Rows from block 5 of the encoder of a small image denoising autoencoder, named by matrix and row number. Rows with one number within an expert belong to one neuron, the router's apart. Each number is 128 + 32 x the weight over its row's rms, rounded and kept within 0 to 255. All counts start at 0. Numbers have three digits each. After the name is the row's rms in percent of the matrix's.
After each expert's rows are labels from the 100 images, of 14976, where the router gives the expert most weight on average: "strongest on" is what is common among them. Only what is clearly more common there than usual is listed. The data: aerial photos of the United States (SatlasPretrain).
# router: router (encoder.blocks.5.mlp.router.weight, 32x192, trained with AdamW), inputs 0-38
# up: expert up (encoder.blocks.5.mlp.up, 32x96x192), inputs 0-38
# down: expert down (encoder.blocks.5.mlp.down, 32x192x96, transposed), outputs 0-38

# expert 1
router.1 081:092163125153087100137130095130167158180150132114083149143147126088173055077086110154073136103153120169056053133129109
up.0 109:100049118079066093115119169117167118155111105157088163170088091040112077083126088090121130115092157167134140135118154
down.0 112:067126110112146141141101123150112101137167155181076090137131142166108157096155167111170080136121127125135123128189102
up.1 109:085097075078083068129146100145097136130063105122149177109162147062096115130143161115147110161104095068140124118173124
down.1 109:139094137075154106110179177124068119142130132161111117136091112084154081169090121118097058121154139127121099106178121
up.2 105:134110133143080117113153132088178139110111125103142167185105141126127106065176102169171163112079131183097080130077117
down.2 096:089126144169114182112150093180109156103115121112063169174092140111195207158188139117171130185133087182179119125167071
up.3 071:138149182171130126136225100151150155101182069144114149111108126116143117172107142131186155085154139098133047139101124
down.3 077:123190119139153122093126111167163090089100175139060107158139138108129120139132083139074154115143143117115167109121088
up.4 116:136135145100129110085107136140129118144130138198106091129150178103132143100047194117079127115146164166080139133109157
down.4 110:114138093129114162214115129178114098118162111164059098120103141126170152174105159135043114130164098142093167180144175
up.5 077:119159139095095110062163140121159132128128081149135190145170112135077133162137150175130121171142101159077186107158103
down.5 092:162097108118187133104086153166112151133132183125154131061137037117150125130084138131083129103137166098122147188115173
up.6 092:110179126112143114136106106141116125119149039179113145138103193147134179170120171091142072102059097164106101148141083
down.6 096:177106164152114173131119159179193129082162137148106134135147129141148194214119146095156127146103075117120104125099131
up.7 100:078117140120110108141123171139200133133137136153093102141198192214100110140143121143150133133128147073116176104120063
down.7 098:159148113151150101143064154157173146082127170103116134131186198068141145088092088087138132164086105140097096187148129
up.8 079:137048111095143142132104049059189118144089098127106149126087114066155145080139151108190113116090148133133161155137188
down.8 093:121118089135150130127114134130125159156095199090088174101115054114158143119097153078084148172147123170125078103135088
strongest on: crop field

# expert 31
router.31 082:103163179135143152142156125187150118124088158123126120110106090105175134145154132170117153162138089115108138089175110
up.0 131:139100145130122118069127105098123093084091149107162067097174140133116145132130107126210109086072167127150159097114136
down.0 121:202127109143149191125145111090110160157090134111117150113152153127154181186139091160151160159109146080186155164093162
up.1 080:128104125129108099133079155126135145106107097052125108154142093103099095114129105101065102113142192145114128160136123
down.1 092:123129168100167084098091122105115125090169156147101140138150120180137125122090105160156139195163090097140093115130236
up.2 154:112092148100165122116122158132099176122125112091100080136124149123135063099054120160082125218132161087097114105093198
down.2 154:170132103159154132147134130122096164100142200126101128111122165106144124105045144210166147106127123104170164155120128
up.3 103:109046084117123150137113189183089100144096114169123095098141092113147089168162138120105126164090151108165113158118165
down.3 094:152099162145158118079120152130124170157116092131159171094147133110069094085171146133158163110095097133091136149129127
up.4 099:143044142117113173120132153138115178160132141107155182183064124122210128135125135115155091118111140149069109111140073
down.4 103:124126147184164112157101137121126199137207099145161119094149145136107095131097122149072131160177134149138162113135161
up.5 117:116086039107096132123142173153162113146100145115153109134106153080119054091067114106152129184116089143134137122114061
down.5 130:120113109114159131119126137119163108139161159132127123114105121146120149077181136117114046100148121129111122178139122
up.6 066:085134121037125118124131131175188140120071118158134080155126083162204115218155122118136066131110169133088132118156060
down.6 072:150084133209128092098124133136180132123123123144141183089203134125133113067186121101109139113189069151149145103188124
up.7 111:193063194143151144152147156161101157113098110161147148142154077136128177177127092111125113109139143173088130189098152
down.7 104:126169109145132129182092095093177076109120112143109134108122177181107094149156053151131132125108128154165142152126137
up.8 119:117141122124182120131156157159117162096134143088164081115073094141156079148097173163091146156117180118166072155095134
down.8 104:160134140141100144204169121167123075112113139155099121082120083102162133172097153160124184084157163147137154114143204
strongest on: crop field

# expert 11
router.11 079:110100166110164126098104083161172126107124089105097062125083101162077116102107098161112161087105076094093165086160095
up.0 122:181139125130142189143120164170166099117145054192120129174147167133149140144122106110061120096079113143107131190106182
down.0 110:180155144141103126224148142143112073161130164080130158126095116112113175174122117105110131131118109087127093131138143
up.1 163:095112086118090110092097138141131112169134101085136082112141149110161179153143161117164095129151112181145102158183072
down.1 160:156173119165133153085158096198150119125107105135099077127127169101172190132093154099078145070171151167130132118204093
up.2 086:150113090077135091165087108059146093092146132179105109138142141072151156101134113161125174164111132140145179108115108
down.2 089:232188093136174160160164120152133173136127168166155106151100148146189106168118128146114161095126099165155077197165162
up.3 113:159093111064143190116079140158163142139084169095057122174186142065120133095117125141151143162126125117152085128152127
down.3 112:094167108170123164156175157144102079157157081120128098151120153156123096101127095147082174138054078083158112150141105
up.4 097:115140150136118123129090135130088129153182096156138125114157144160126108130095088144107155123114128147154183142073209
down.4 100:117154105070134104135120083164137135173140180154083134186161119079139137109120071148112126073166106107173179130156164
up.5 108:135121153046063127106141203148164113086153162168147148106095094173082137114080171106150153097177127139163134086123156
down.5 104:110098124126062125131106182125112127132165140122139112092137089168146140109095111153131124130164106105109171129186164
up.6 176:178112116147136174148073118154182179121119178106087156095110166142093100064209098125130138118130154098220114126142077
down.6 149:094157166150115122155129085135138120090140170146163117128144157155081109067092108124127160090098064146193160112150151
up.7 075:091090141104116132115191152134117070112049148107144057114142012099131136113102145166115141176121139176089120130163175
down.7 090:098110112093203083068133126115100165144139105182142140109165136103138087136110106145134120166117174126061022155099132
up.8 087:091128137197157069132135145154112128153129101116100135156135108074108065103153093074114078117114143157112093128100119
down.8 094:136116132087187131124140117100156134151122128111101136121085072082112137224123149120210047102087114101142107188159110
strongest on: crop field

# expert 6
router.6 113:107134172152148095169092105215135106129157139083103091095113133170143131090143128164121103081159138076112190108115078
up.0 079:147143134067099125114079147168157101184093112132159141120103071127093140153149110153109116142138122113054137142182128
down.0 084:140157119131054131090114112068098139088124162186132154101137144068064133107130124154143131137143143151190109102130130
up.1 125:073082126097139146151102144136122159126178079142099134121130113222120075095180109107140120143096149150143165141086120
down.1 119:123130066110146115182070156144161129131160089141050097133226138127116105069173092123163106151106109130165148121092141
up.2 109:166103167133128198088141137156131124165176115130121101134188153116166210101151163122112155145209129132140095150194140
down.2 122:165186131153192122156142134070050243122098144080149111124076083075143082171177137098149109115099138081158127164084092
up.3 094:149147152103107107127150089159151145057151143172116139165087075043101119129132124180171058142190106136165174119083157
down.3 085:113128114143111145083130116079134141121089168208127150092108083165133135060080140147121155145125131089091097099136141
up.4 077:161203136171149185115072106108151146139242123099103109132106178163120103137094130169133138119103102131181122104101102
down.4 084:172136109151152200138146079132147146161052142059134106118139164104177084175087149098074161107119102133148126164211125
up.5 088:151148101121118133115148117148114110114068129096109140145191126138109145168150174135144108124102101195144106132118071
down.5 097:125071152136093106102214112132165119139080110085130170128087159077111102123125146157148137110096149139121110183107106
up.6 081:125091156093115102132108167194161133154174117142153130111127089133102097146113111066076155146107134196090161153124171
down.6 092:169119098158189115179135144053160116081100146155094111119118125152128100136161107149241134117112134150194176132142134
up.7 088:175145153189121102188160139120107133082160133148112132147170134085091119142147104137133128087135120148123121129108118
down.7 091:169142094138134132187091147108175114073154155171147123136165163095142167102119097093144164155141143094041149112136133
up.8 087:119207130119167156161133152106143165153149079107119124142151070116172126138128160126122181133161174136117101118100163
down.8 083:167110143159102118148145133092059194119101163071162114108114124077136097103086081093135156142136138083153161188194139
strongest on: crop field

# expert 15
router.15 121:133160110150080150093087086118110166109153145152138117186169162105094129183141070112166094091099092154129149137116126
up.0 079:111085092151125078099085148084132141144106154172151132119213082112113202163142123142178075128167107100125197147133140
down.0 080:143115143155127178159123125126142177110129063066166190096165096161085154157153059141201145070078176114182135165149116
up.1 107:138166126116066091110116109086138102112132108113127129069111095186120103190118151182106173190094185080114099164115178
down.1 098:083124137149124117062140136152153118054159090124145141133154138101156097123096129124134138117148163162140143126136160
up.2 128:123122172113144104073143149079155079160131126115189169126092129114075119147126131094130155092093116148152169134130123
down.2 110:189176149123138134170133141120173092122136122122112183133167125171154153147208107156146134157138133087158080135143116
up.3 077:137127131112098134170107091150169102117210189145092109166105215126103197096140160189147111130164121106109114118077169
down.3 082:182141156103122132104076107078160160086112171106122103126156099154163127142121114096198119135168177153041103122131120
up.4 065:125136173127120114074129199156077131193109153136120098103132124098155107116096093132105123160159218173097126092154085
down.4 063:042114095118121086090130107096144149145092188108122106093089146085135139101094084154156150145060155156091142149101159
up.5 119:165099128156137180141143152130118196101093163125154122058117155121145100232209136155146142161159189156134132125089137
down.5 118:076171100155115099129117147103115130091094117153104124124092124078132100065081135147118116109136111149142147131102102
up.6 085:109121151139124070169107138166184197154123118118097142162148164130086129100110128089105175077154120139091173088142138
down.6 099:090124118148161117155129133121137143181128138150125152098157166099159124194182085110126078110199079115149119150165165
up.7 091:124072114084122103089133080166190168107129206116116125157100111106132166114155161163132125129152078120107119155115133
down.7 118:112122172125110103125181158087113107163157078158103110144181195130103152085130130166117072118203108087126114091137127
up.8 091:115069105081119121068072049112131102121100097149149119096101077049121131181163144055160067144128100148206087080134099
down.8 087:160158141157133192089177102073062150096098125120134151113124131196132161131114141161135128095074143074126124143101104
strongest on: crop field

# expert 9
router.9 075:183091144061171136166085168158148124127076085126153156172090147163174119134099143115085117120130142116107104125144142
up.0 092:145130134128217096051168075133093186137091108127130100143088143170155097146112139125111213183075164121120151121132142
down.0 090:156154151181208076166163154053137123094188107166098096149140162165138104135109165109111156143191118088114141085083161
up.1 118:152103145127142120144146153123117142207206123152169103133181123120109106105070086194173207126131088127088150114114164
down.1 107:161135144135159118080124094096085176100122082151194098165122115155150038107128155094168142148122122135133194175124143
up.2 096:078103090140156144116094100116135163136139096133120140120169137124148074132112080137156192102134105130116161138103150
down.2 097:164160179119124117151143097108176050136088140125111079121145178200098144101129115191153167146134112158081165137122123
up.3 078:123088100119126103114189082158157062153150097114186147114123157105191123171135088070140079147114146119154124113102149
down.3 079:093091178136132052128152114161112088126127160096160110176169173105112119078101165153158207104134165162190126167124138
up.4 134:137103123094210155088079109111114196195145143096101107121151125147144148100116089124149144119108147104142129155119145
down.4 119:146157127122125148142155093131187133102148119127125092134164191133086117096134104137122190125156108101142151070150153
up.5 072:101142086125092086091163094100158168067067092097145144137084127144120108042156108096175109155148166128105144149112122
down.5 086:203136124059147104100067156122160167194214151152102130137116111134173142117184158151154226132092129142167161129099102
up.6 085:139084096154121129124086125154135152078133123083188184170124126133125124149108150089134148141123170076091122114183194
down.6 089:154115120087130194131094159131217108136144146119117118090009074111089121163122093153110175104109082176123139097162139
up.7 115:146036137095151110142150122169162138158144153116100091142157129156114096188103027110107112082107174145118151097153117
down.7 104:113152149114140105173112145157115100111129113132106086132132181171100066067084154128121124157159070146113192132090170
up.8 076:074123083099120064113092161137083045121096174112084142105112132092132070177177144162137110123140170177135094109117165
down.8 086:072174146174154140110089097116162162119146080104107155117096130128152160159129106185177131105168107107112212057076104
strongest on: crop field

# expert 12
router.12 097:143085105121140126118102143134140191183151164167145144114138167135151158179145105148115147091127136127156161099163124
up.0 141:111161124125149043106090156125087151160167124122170138184124101155124221132167143152178127202174162106120139128111116
down.0 116:153097141185126119156105155136168163124119166069150156156143157144152156162136132133080093131160111118131143115207117
up.1 128:078115143121168128097118147091146212130121130144096163112118114104108108161120105208125142130152118132109159075107161
down.1 137:183136131109158145157112130115138061136184133133152138087139158166137146099137120163121144136132140103119116150147219
up.2 067:150105152159127129118125158148145048117082108139119113095102125126134146133152070120106145099119111154135133165164084
down.2 069:140145138101095114147113184119150136098092056136069087163105145117146079156155133120106109119139106122088132119119104
up.3 121:107104147118155176053110169151144164116119143080099132099187106130137201121178087135129115115134175101110074136161116
down.3 112:136123130090152167089110104126131174174140149088145192137134153158158096151110070097171123141119118114148097095158134
up.4 076:123158087114098092128162148112119135141082122135137080086156171089126117137110142111101131151108104124137058183159151
down.4 075:106131152176164141088098104120181128130137087139177152127103113088146120164161178053125104170128129178158102166088116
up.5 058:171129096159125046141129094177090128169123172143139086107117157126170148147093124108141127092149128125139159046139126
down.5 064:134130145119086162084153109155106194108198155173099106091108112179161117131058118149131084110159176111097118079159147
up.6 105:104140146094125137103131239090095165172112174099170120125147122124119100144134074169078180115130075118084085108083106
down.6 100:136116183201182149169130141142178114173120102103161122105169181180126095111186129149187119114166131116164208122120103
up.7 120:122162141167184064130077081127098119122115123138143133127178101149169168200176139166168145156081182112152178140119137
down.7 110:171095085114118131168071129137122106085148117115148134135109124204125122206117119137044098102170140155156132088146165
up.8 059:198120151149108124088119139127182132106115099125146091123103138074135151157152141077163158146110090167128129103126103
down.8 058:139129121139101095163159139082165114128139136064146138101163114138112126164139104107194125137139097111138095192199112
strongest on: crop field

# expert 4
router.4 082:177106111097128151102129110165100165105073104084161103146146095141131095142159091140157170093075084060131126171136075
up.0 103:154164170219135160170138118108115112135098120078187104145076097141152121096143185093134114130140164144202097096146116
down.0 094:137142150151126139187194134147148164125110135110140146128165157118143204139155177116129127116104164148118122166146124
up.1 106:121105154134132107086102120105144149091079108070166140141089058149158139119127126163085078175126197091138115128119136
down.1 102:155134127174193140165066147136096195126116112081131111135150071135115100139115081087097144166149165124075105159130112
up.2 086:105153154104153068108114195153156141116141128079092154125161139155108084090154064108099135123146135137130082161118122
down.2 087:110089100150104142143164106132147071187165136128126104090088111162097130127198131127150092101115193136163102117113121
up.3 140:152099113148128155157119182098118123135054158094164139130167100103146210139131106183171140113114110099090120061179177
down.3 115:150103157089096155149105105152074110142154163137087191074092141098140151087165151150058134173164096117137133078116135
up.4 083:116062130122168138047126108168109163110052119114066137172140132129094183114161144151143120082179138088070161161150115
down.4 088:138109086095149106152075107133161091166129145147133120093115097156115118125148121148095076103138127129130159162106104
up.5 125:150092128115143119115147154150106101084107163094136168108097121147109195150163141160130158140166187149071100127122156
down.5 130:162103130159098135130057126155130095138122088174106140121112126084112115158237099128112091068171126144154164079103124
up.6 106:107073169154134112122062117116181175128111091123172170172125072115102145081183113078191114146069096111144158156134082
down.6 092:094103106102123116097144095046072163120166111116108139104177042092108105142103104132153111106112100105116117161107165
up.7 121:094097119101112102130078071115152151081044193137162073145139050073120119150149169103150099059117127163164092143127109
down.7 111:163183162140149132131184114139129152132143115109165163164112138098123169117112093116156199071189148134162156148133162
up.8 116:088057113193169152131157103090129219156085120112170160109140101130089116116153165118172097165026083143145138157123105
down.8 113:099112139092114114083103158105168186125189168113128141120145130133147097139120110115168065167113182109134130086152130
strongest on: crop field

# expert 30
router.30 081:105129160073165186151079088141195145157134085144107170110101086091167148096143158083096073151076140124099175116157148
up.0 110:135198140094130127115150149136150084121156170102080140140113131118143135165098095129115095173119137134145138139146122
down.0 109:114086156078108107190151159144158174118164122163128172149123188135084123142136120142178110110147143120121156105083143
up.1 097:052110157097140118118117131153117130186077097086118118164134120086159111109102121115048146123109120141089114122117115
down.1 089:065186103140086083095088113121156193197159114137106098125100147095143088074150153126132132136156159177138096114172091
up.2 118:078123103079084147133088101135150092180162132182072171146148089099118181109123095084114163159129109156115082156121099
down.2 110:125121114105114148109165120171109118151171115120096151142148114085157170082114124098147105154097143103101083160125123
up.3 073:118123161178091099146096188101101156133091112128159130141113141099153134066150128089109103122223122141112097108139134
down.3 084:131163162144157142113049095115146152121125115142132084167156136153133136131137105124121141130069094145130159170061177
up.4 120:130080109101101133132095119182121048088122108215104092135108115086183115083192161185092118113123159103104144176102125
down.4 127:127196167116118188186144105180164053124119126154104117095082164149168160133163095118092198098104084129137124132153174
up.5 113:139130113134126092110128178192161146147121128064133191084141100139157106072114131105055167117097170135094098138155122
down.5 109:114115147142099131122134152180162079154122080131089115132162153164083109090126086157115157101165120167104086148153038
up.6 059:117114127148109072107166123132139097142148138181161121179136113120174069161127103160119180117056132178103054088134163
down.6 073:097149115078044131117169157124108092118120117121094106145105142150128120121115129111131079081134171098153158110084082
up.7 112:192096115104080082110107149078153109052088121073148122072092128093077087161176157111140085133148113159126115110092076
down.7 107:102198145158114155153121115101128145095157123124122123111137122169131126074125102143108067173104133138102144124115136
up.8 120:116124113105101171125163101099157097146163162189116189180136113108109145055177113120139098172125137109086124082084157
down.8 113:112118147153088135128098128143130147094125120202130135149095093100083090150199162134185130126096111103152104163100131
strongest on: crop field

# expert 10
router.10 138:126110126120118142091136158146127109162108187132127062156117126112148186103090131135117137087115071116123144046169152
up.0 084:177098155175160124088133150139082136148093106136105167136147064120199063094102161109091162128083144099109093121117098
down.0 083:043098180161138143076152109142183153122083158176168125059137144214136189121163118168221098138110169092093145171110100
up.1 090:078069063111119114128097138055098095092124144087155133140109102093137147138094104065161083113134122150103107082121131
down.1 092:158095122094096110140110100130098136140131158128102138166141088086105131096094123148132137113165097143148103107156154
up.2 081:141119107114115137078046086168132130161110127114122064203153127099140190141073108211070144100141153088123119073132114
down.2 083:140147164128108141193153122115145140163148106127151127153179105174119126188158146090165101073127156150154116080130129
up.3 083:139114120073095133076124168122111071116132166188126082105171121116140157141066098111152113115112117155070083096122178
down.3 085:109157165095184165158160142143134114164096156058140172141088154132096024063157141132146115126115166133104146186098117
up.4 084:090117044081120080078140116149143094112121152159112149134165090102142070097126108125142120148076120111130116120181085
down.4 087:139131076133120122164157112124150147114109091155077132136160115160113184152109112132151134159079149136116122137084144
up.5 055:139131075100200154124112089124148082175115096152082136173067123153148123112136132120150134098108081172027117115117171
down.5 067:097131103149102118120076130139119119142121124063090093186143149086139177136132099108085126099209071163114053158151122
up.6 056:118154146185161130113117153091081116141090138104094107134125155091141141131028125184139134087178142159115160122109070
down.6 064:087116117123125142125176133150094150089094116187154133150127161179138117176141185138130133075186139145097140169081126
up.7 135:132120165124134159099059092097127138152125159123133066117127173152129160125081105170116180114162050114110129069148084
down.7 141:098111126156123099118100147098097146138121113104099177130114151136088122191177148131085126124098136131098130175131110
up.8 081:094116116161135104119089090148147149119150110109106172127189116151196050192105124158122176190043174084134094086084092
down.8 089:142067118162099180099092092139179170160091143115128112175148152143141086101137103067144193175090150097106130190131162
strongest on: building

# expert 24
router.24 077:156160179123163144158185133092158059161165138113074109139115089106169114080164150111115074118094088152097169153155133
up.0 093:084149135088140120131137079173164169142132147138148113137163181153146172120090162179086085064149099123087114255161126
down.0 095:132155151129076135119127153091147121214159117114143146106111147120087160152149112179151175145089136180202149156119105
up.1 127:136143135109159120154103138146062163186124157119117106211098133122097101155144126128158097106178110180113146094140154
down.1 120:135076092113124109167103140084187119105171170126118121084152065187139126165163088084173126131060090117143155080128102
up.2 084:073103140105115110076171122153165150196156132105168072132119153096107097095127142103109058063103137192081130145169123
down.2 082:135135133150083131088130117193199077189142121116133131151146151111064154086169114118183144096098103092122154114121149
up.3 103:118161199085155079088140140139138064138145084124172170100098093117155128075129111142107088133070101125071116103124169
down.3 113:171122102108136125211152099142086176120133160092188095091148156216142164193132146166061096126128164170093099123143156
up.4 089:074157127160199073129089179134163160134090152102142155155122095148087089130155131140132103162082177136101149093120092
down.4 091:134105165138111097138142142145165192139126107150169167184136074119142144203114171116144156054073103165145154112181083
up.5 122:109144121105137112154163120181182121138114130155100065107138098117131138088128155111174128123132172146146100181146077
down.5 119:095123070149074164121164159132097107160128097132139159132097166090102121164128165175128108112152144153142153116146125
up.6 088:152087091089098136058155150093166053115103135116136113146142213119155120109091146103071100105108058146078084123183146
down.6 086:141160142139173142092118185187138143132110105163056118121107184056123105146159147146081094131133108122115092104129168
up.7 096:137093097142094131087115124127096113129163103158082102129183117138076089129108126146069151143104116147109086151112143
down.7 091:084088169124182119089149169192152087158106095186118111077071044125144148103089100173079141110181119050154132165115142
up.8 084:117108149115117188107132176131113171134156119128104119129128113106172097093118120130116155100112139125107109069118210
down.8 088:143135047108161072110135125094122114127134145165116086105122079129122083075151134121119084121138159176133084098111118
strongest on: crop field

# expert 19
router.19 084:120167139088186126096133107183121121164103162111081116164131120180082114063171143145076127099127099154102167156098099
up.0 082:094073106125149066090071091147136129135081106159154143151130153144105103077135101087090099097105150098133170088103091
down.0 084:091124115110133145139114144101116170153169108171137139159212145110096115106090054146147166134100128121079128133111102
up.1 123:210159126117131095104087126158126144098133139192112136145173159124089118148102132145106112158159123102061151092135155
down.1 117:100127148112092091121093149134173106154150123135167115162157176119091070070074156143131152080143108127128157098158133
up.2 133:118053119124118106152138112136144137080151106128111126129125081111070096126096155084134156150127095149131162094176124
down.2 127:076081089120075163094120127086105124080149049095128157139107125088113093119097167125121118174153130117140139121170073
up.3 111:094161126160136074105052125135075146126122128123136146169070057155100086135156159106118127143103177159116060130111108
down.3 109:173111160150140164127190203124178152146093116080112137210087175090156075203092156090095109194111104108105143120185151
up.4 097:155098102140128089158135137092143214091133087072134149166112117136124125165141090122111173122117209180110137135150099
down.4 104:156109090181123099144113141081155095065171114125080082105166143110140194189140132114090106101121096120134194127123121
up.5 077:098134136132137131096132092094075102149188145076200157112128117181094118127170134088119163131105169126158104119124163
down.5 086:143136146152143142198186139119180149111149127111165183094126127105121141105154101103121095156119137136115150146077079
up.6 090:168146127091089057159134147192116112125142122121109123131100094111146124135101092176112159114080179109163114144107161
down.6 086:088124108083097061178150160146133119126146106083149103096144168162126169146185116132127117117075162099114123153129099
up.7 141:084119140131143162093059164172155090142124088139134178135094153092119094161156171085063102122174097146151128122104120
down.7 116:102157179187130119138098101202142154151121159123121129163169138209125049101082164084131118134121135092191144123091065
up.8 081:107130128080126079116091129131133187122122125093107158159179172185089138120136123123114153178163150146101150174117113
down.8 095:131095127122088152152095177141124106093151084162151103111115081174182177225151116180050126166167114134170171115099121
strongest on: crop field

# expert 16
router.16 121:132163068147147083140196147141111165135146142121129191122121172162088106098132188180075134112110190113174169202145103
up.0 148:147085076138140104120176052097146066101063136177107129099119099096158120151163166164181125139093118141082134159059106
down.0 161:189113142138149137173204183138191112159082117159103105104113129107106166115143167156112145126164123126132192120121107
up.1 073:105104086116112098035120078109086194123110159061173094078086092136130090107118085072153107126151153135170108098143140
down.1 069:135091120153092140111125134152098182112103170083131209188140121107102149142081104145101148124124141148173117140120092
up.2 051:186120178167120119127077129080136123165151109129100166175142079157102111116144101124143087130084118125142165098120107
down.2 062:119119143082104057166113112158140091118148109144069127141151153135123152105154079100152093170061184110116158184147070
up.3 076:103182084065101227114078149134114123132127118095131155086216154113141189116164131151146122145135125134133119150088100
down.3 081:122190088125178211132119075147081121166100159122109089197082115153192161109227117129115145178106107133116052145098106
up.4 098:145110148160124137065115163198162097111093106089100178162157160074127108104086071102125153159117181184108092089147103
down.4 082:157133111090113163153092133125151143106132110170058130182171163151108149080159071145118138153163135144174169141071076
up.5 155:099090111069089085096064168129105085114171116099138167139142135127092150095075165105133130104143080141094099117149152
down.5 146:086085092109113098140136137129147133107165068113180171149127160160101182126135136129084091117132094130134127099128099
up.6 111:137085145139132129118130145118127115200088097158100121122122180060137061096108203120102187135178134164107161105172132
down.6 113:114061101151090162110126121118144145092112178145124146140110145101088114133110125127118131096170150153120163114123172
up.7 062:099086122099108152155112140107113116150102149189101101157150092080142128126067121133169171182163094085108113096148160
down.7 062:131112122149176172147086109128142166128087130085160125115121164137135152130123157127140128157090155150106154182167100
up.8 084:086075098096095087127119176137136148091153122137123116098139134112102120120130102127143119110121169108099099110098099
down.8 084:144157116104155123111076059107121165098171161054154148125073120210117093179165112187149083172109076172117092059125130
strongest on: crop field

# expert 22
router.22 093:146134143098146103161091060151104066150197187070163152102133119138146151076151151148127077116137093110124137184110113
up.0 071:133073128071074146159081153073117135122189153143131101106166083115138126115146130110111114109113148063148081130069089
down.0 081:119129123116178041085071127152104136145078129044149113148171149176103112103112105167214199181085156072124110193121110
up.1 089:139106133144130102170108148124102141145128097146042136141155136132123090170190065130105102160085138151075100182091144
down.1 095:071155156140161133159168113118164105118109083135095167049103177177139103187094133126129058090136172143159190182102122
up.2 111:126141113143152120104011093127149125134170085095108110135133112136082097130169144102113096131115088133150135088080122
down.2 112:133109186133086119151136059194161154124188153120148151100126142199145124121105088094104104129159112101105151105097185
up.3 078:061122160124119178167101170153161123074111095156121072121108114139145137109124085100167133180066070166119127150089104
down.3 075:102164115179170122065148147090128150111147158107151152099131121169109158124133096106142149159155091130116139114124181
up.4 073:093139109126063150190116097116153102153143124093134160104103114159137116114117163082115078182134047152100160119114108
down.4 083:132156160131159167148062149144109162111164123075141117133138129133113125142148128059093084079147088157181160073175110
up.5 111:171162132133146107119052122094144085122147095060135087130139123158152129204145117126100187177132091158157126042111075
down.5 111:148141113105078149181165121132155142129157119124083170135126135121137177119139113114158127191189090122126140132176179
up.6 129:158152134131170099150092072169132139133136140146053103114125102126134130147166074149100119122143170096095154187056122
down.6 141:130180142121155145149141114123137138121151121153120177080118148164120166176138125153104101076173118106144161134101154
up.7 114:168182163142123114141129110172111121126197096131087070152173122154111129164141127136157166115106127150117141116127154
down.7 108:142143090084150124198130176154164076140185103162177137104122172148149140135113086163098062067107127106212142082179141
up.8 090:104041118097113081095101097139118176072085120088146109104090092098116143160086166116109117099146156122120118149160086
down.8 082:162105066132136116128095143072148225106085190072165121131136121071128176191165116100161111172134167142129110123176088
strongest on: crop field