From a checkpoint of a small image denoising autoencoder: 25.8M parameters.
Rows from block 3 of the encoder of a small image denoising autoencoder, named by matrix and row number. Rows with one number within an expert belong to one neuron, the router's apart. Each number is 128 + 24 x the weight over its row's rms, rounded and kept within 0 to 255. All counts start at 0. Numbers have three digits each.
Before each expert's rows are labels from the 100 images, of 14976, where the router gives the expert most weight on average: "responds to" is what is common among them; "lies over" is the class under the peak. Only what is clearly more common there than usual is listed. The data: aerial photos of the United States (SatlasPretrain).
# router: router (encoder.blocks.3.mlp.router.weight, 32x192, trained with AdamW), inputs 0-95
# up: expert up (encoder.blocks.3.mlp.up, 32x96x192), inputs 0-95
# down: expert down (encoder.blocks.3.mlp.down, 32x192x96, transposed), outputs 0-95

# expert 30
responds to: crop field
lies over: crop field
router.30:148128185157125143138130107163115138146150091129119108137149149159084114166142105079100079086114134107143134126120175172106112140136111165109140143120088084108128133166149135111124128132181160158099140157140131136103111086134164138141119124157164115110109156149119096138159105165120152162
up.0:122114125126130103088153101113119118167132114106142095135093136099152104141097143141160130143106113155122103132151166156168090162114162105122135141123156094166149155153095136182133152131099088057147130136132108146116096152090126140106120102092112136141116144119139139150096157117142089126
down.0:127136110112136139117141180133121146124116114165133105097130117082104085150099107139069127089144152084121115142097098116172135085164180136118123159105074102169093150107134136130134168126161111132164109185079130106100123134128118148183135101122107104123140130119104117140104118139176100156
up.1:154130175162112137172130123168163144115137135127141136135075146171123114135111141144150106075116092154135166086102135127153131124109098141143112105141104092114127125114103100159115119114140198067122146158088105108166095113136111157099164156140154114103128134111159160138121159130109110172
down.1:149116069111139118154128131140082155142159143104125129147133173136129142124105134141079141125156115135132147091125150129128145093077141153156145132117143109103092119145138118080098159129138143119140124109134134128127136135170126121124161136138190155134124141077157142141156105142163114156

# expert 3
responds to: crop field
lies over: crop field
router.3:116087155135097153115148142107124127099151120087118157091152137139124158142119203137122163186106095076117163116153125152120147121154135090093102154157140132138137108155154109092154151133119151134124130137129163138159113187153134146106152134151150149134156126127133166090152129176090119091
up.3:112118147119081100105175152155136105155131126137136125133142195096125097152125139143074102087104112166088131108152106116126116114130190094139155126145140121131135115153145185164144107134161143107096119126126131128131128131172134132079140119140106144137161182111160158083086106126094156157
down.3:090130093108112077050126134090105129116117111132141124138123135123123106073071125113137105127094155118120105117162171151137105153121140099080133118131114163143157111143113137130166142122119132141148115144106157162135151124166149120134137140189110161139125159145085139162140098139152139099
up.4:122116115136120107126141138156090090089117142151087070110157177125129113095113135147065144086147170100100137112129130111148156115110133161097138122141137122125110135094149120129097080158106138138117150102130114140100137081146067142085132127128098127114107103080127138132093068117079154148
down.4:124080119150092110128110133111143109097117125168125129132132116127119107130101122140141151142145082162140160103140146131089109131113072135136126127130121147110159137139123132071109147150116110123087125149115128120123130084156097116144194145101135101101123134054143133112157169096136105111

# expert 17
responds to: crop field
lies over: crop field
router.17:156111121126114163169145089124116140136148160111111131108099117119120165120104125138146110135106113120169147146138109112122125114139107116128123202133153105119073127141147151107140103157135085154144121148155150154116166150108094125152135175199168112120113132107165175096173091108129132156
up.3:162074150089127115133136163110123152128097155146121136102136162094140133140137096168168146112102126106124182120105142107154141151126141109077135098157153131130082103087102148093122114115141110125157088135127132091103139067176120144147116134097122095138095127118124121082115117104127136109
down.3:152180130140129114130133140107111171109123119120083141087121094134114063128161107158156160110115092112138151133080152140165146111117149102135110084127111128133129115171131095137117158118133109097134108125111112132198110130129136155146139124116098108121150126125141120114104193092160139126
up.4:160121133147121115188110151116137115075136099141089145146107079123144137140123148161126166164156098121127150140134166149140113138149165144172102175139141137113143171166091138129088132137133168141142143095116064097111130148084154160117114130128173167119097086132171101143124154114157124094
down.4:135124158084065097122137123136109144139132149133137114159133138085103181121129078140160158118111140103149141110145108115120124126104122145090131154150143132167106190141070145066178116113134110162154139143159110103116129095145165139175150109144122129146102097093118137092143113132145114082

# expert 4
responds to: building
lies over: building
router.4:103084098106169087105126162079127136144081118129104090110136101070106115153149121136136158133130140151103152123139117153221166092147150131106155101144146107112117122090119127135098140145098117108107124105114096107095099117126153121119111102069135110116135117126128125123120126091099111119
up.3:128130144136129140164136126118137132157095125123089109117096121151114101089116163117171102133130107109144194128082165100151096122149140110111123134126123080155169131174120106130153170116128162143116094116117132093138137141146135085140119133157099094109129103124102126126127142073144114167
down.3:137140173136144139124111102146123153126160110072127125145159127183151091138100120105120164140116169144147151164129093153124098111115127120177129122127131152118133164161111113116096153110129101082110172167140127152122166129104070117115160102123123139128134101146146157178173145160104119134
up.4:154154107119119159142103136087146117099140135092085147181127136141159195117150113158131154130148145152082119121125132111119153143136123107094132162127137088102115110139158154123120126148151128086131177113131128100107086100095105103130169117139088122136166120126123170118132155173109122130
down.4:147127144108121127107122144127136131098118164124105137135132128154137141159170103125132099102115154085128146107130114105088168110155122122155147110103123098090113073101164129112147121175161161143114090110147128152129150157079166132132128144108137122108100119131130109083084131131105098128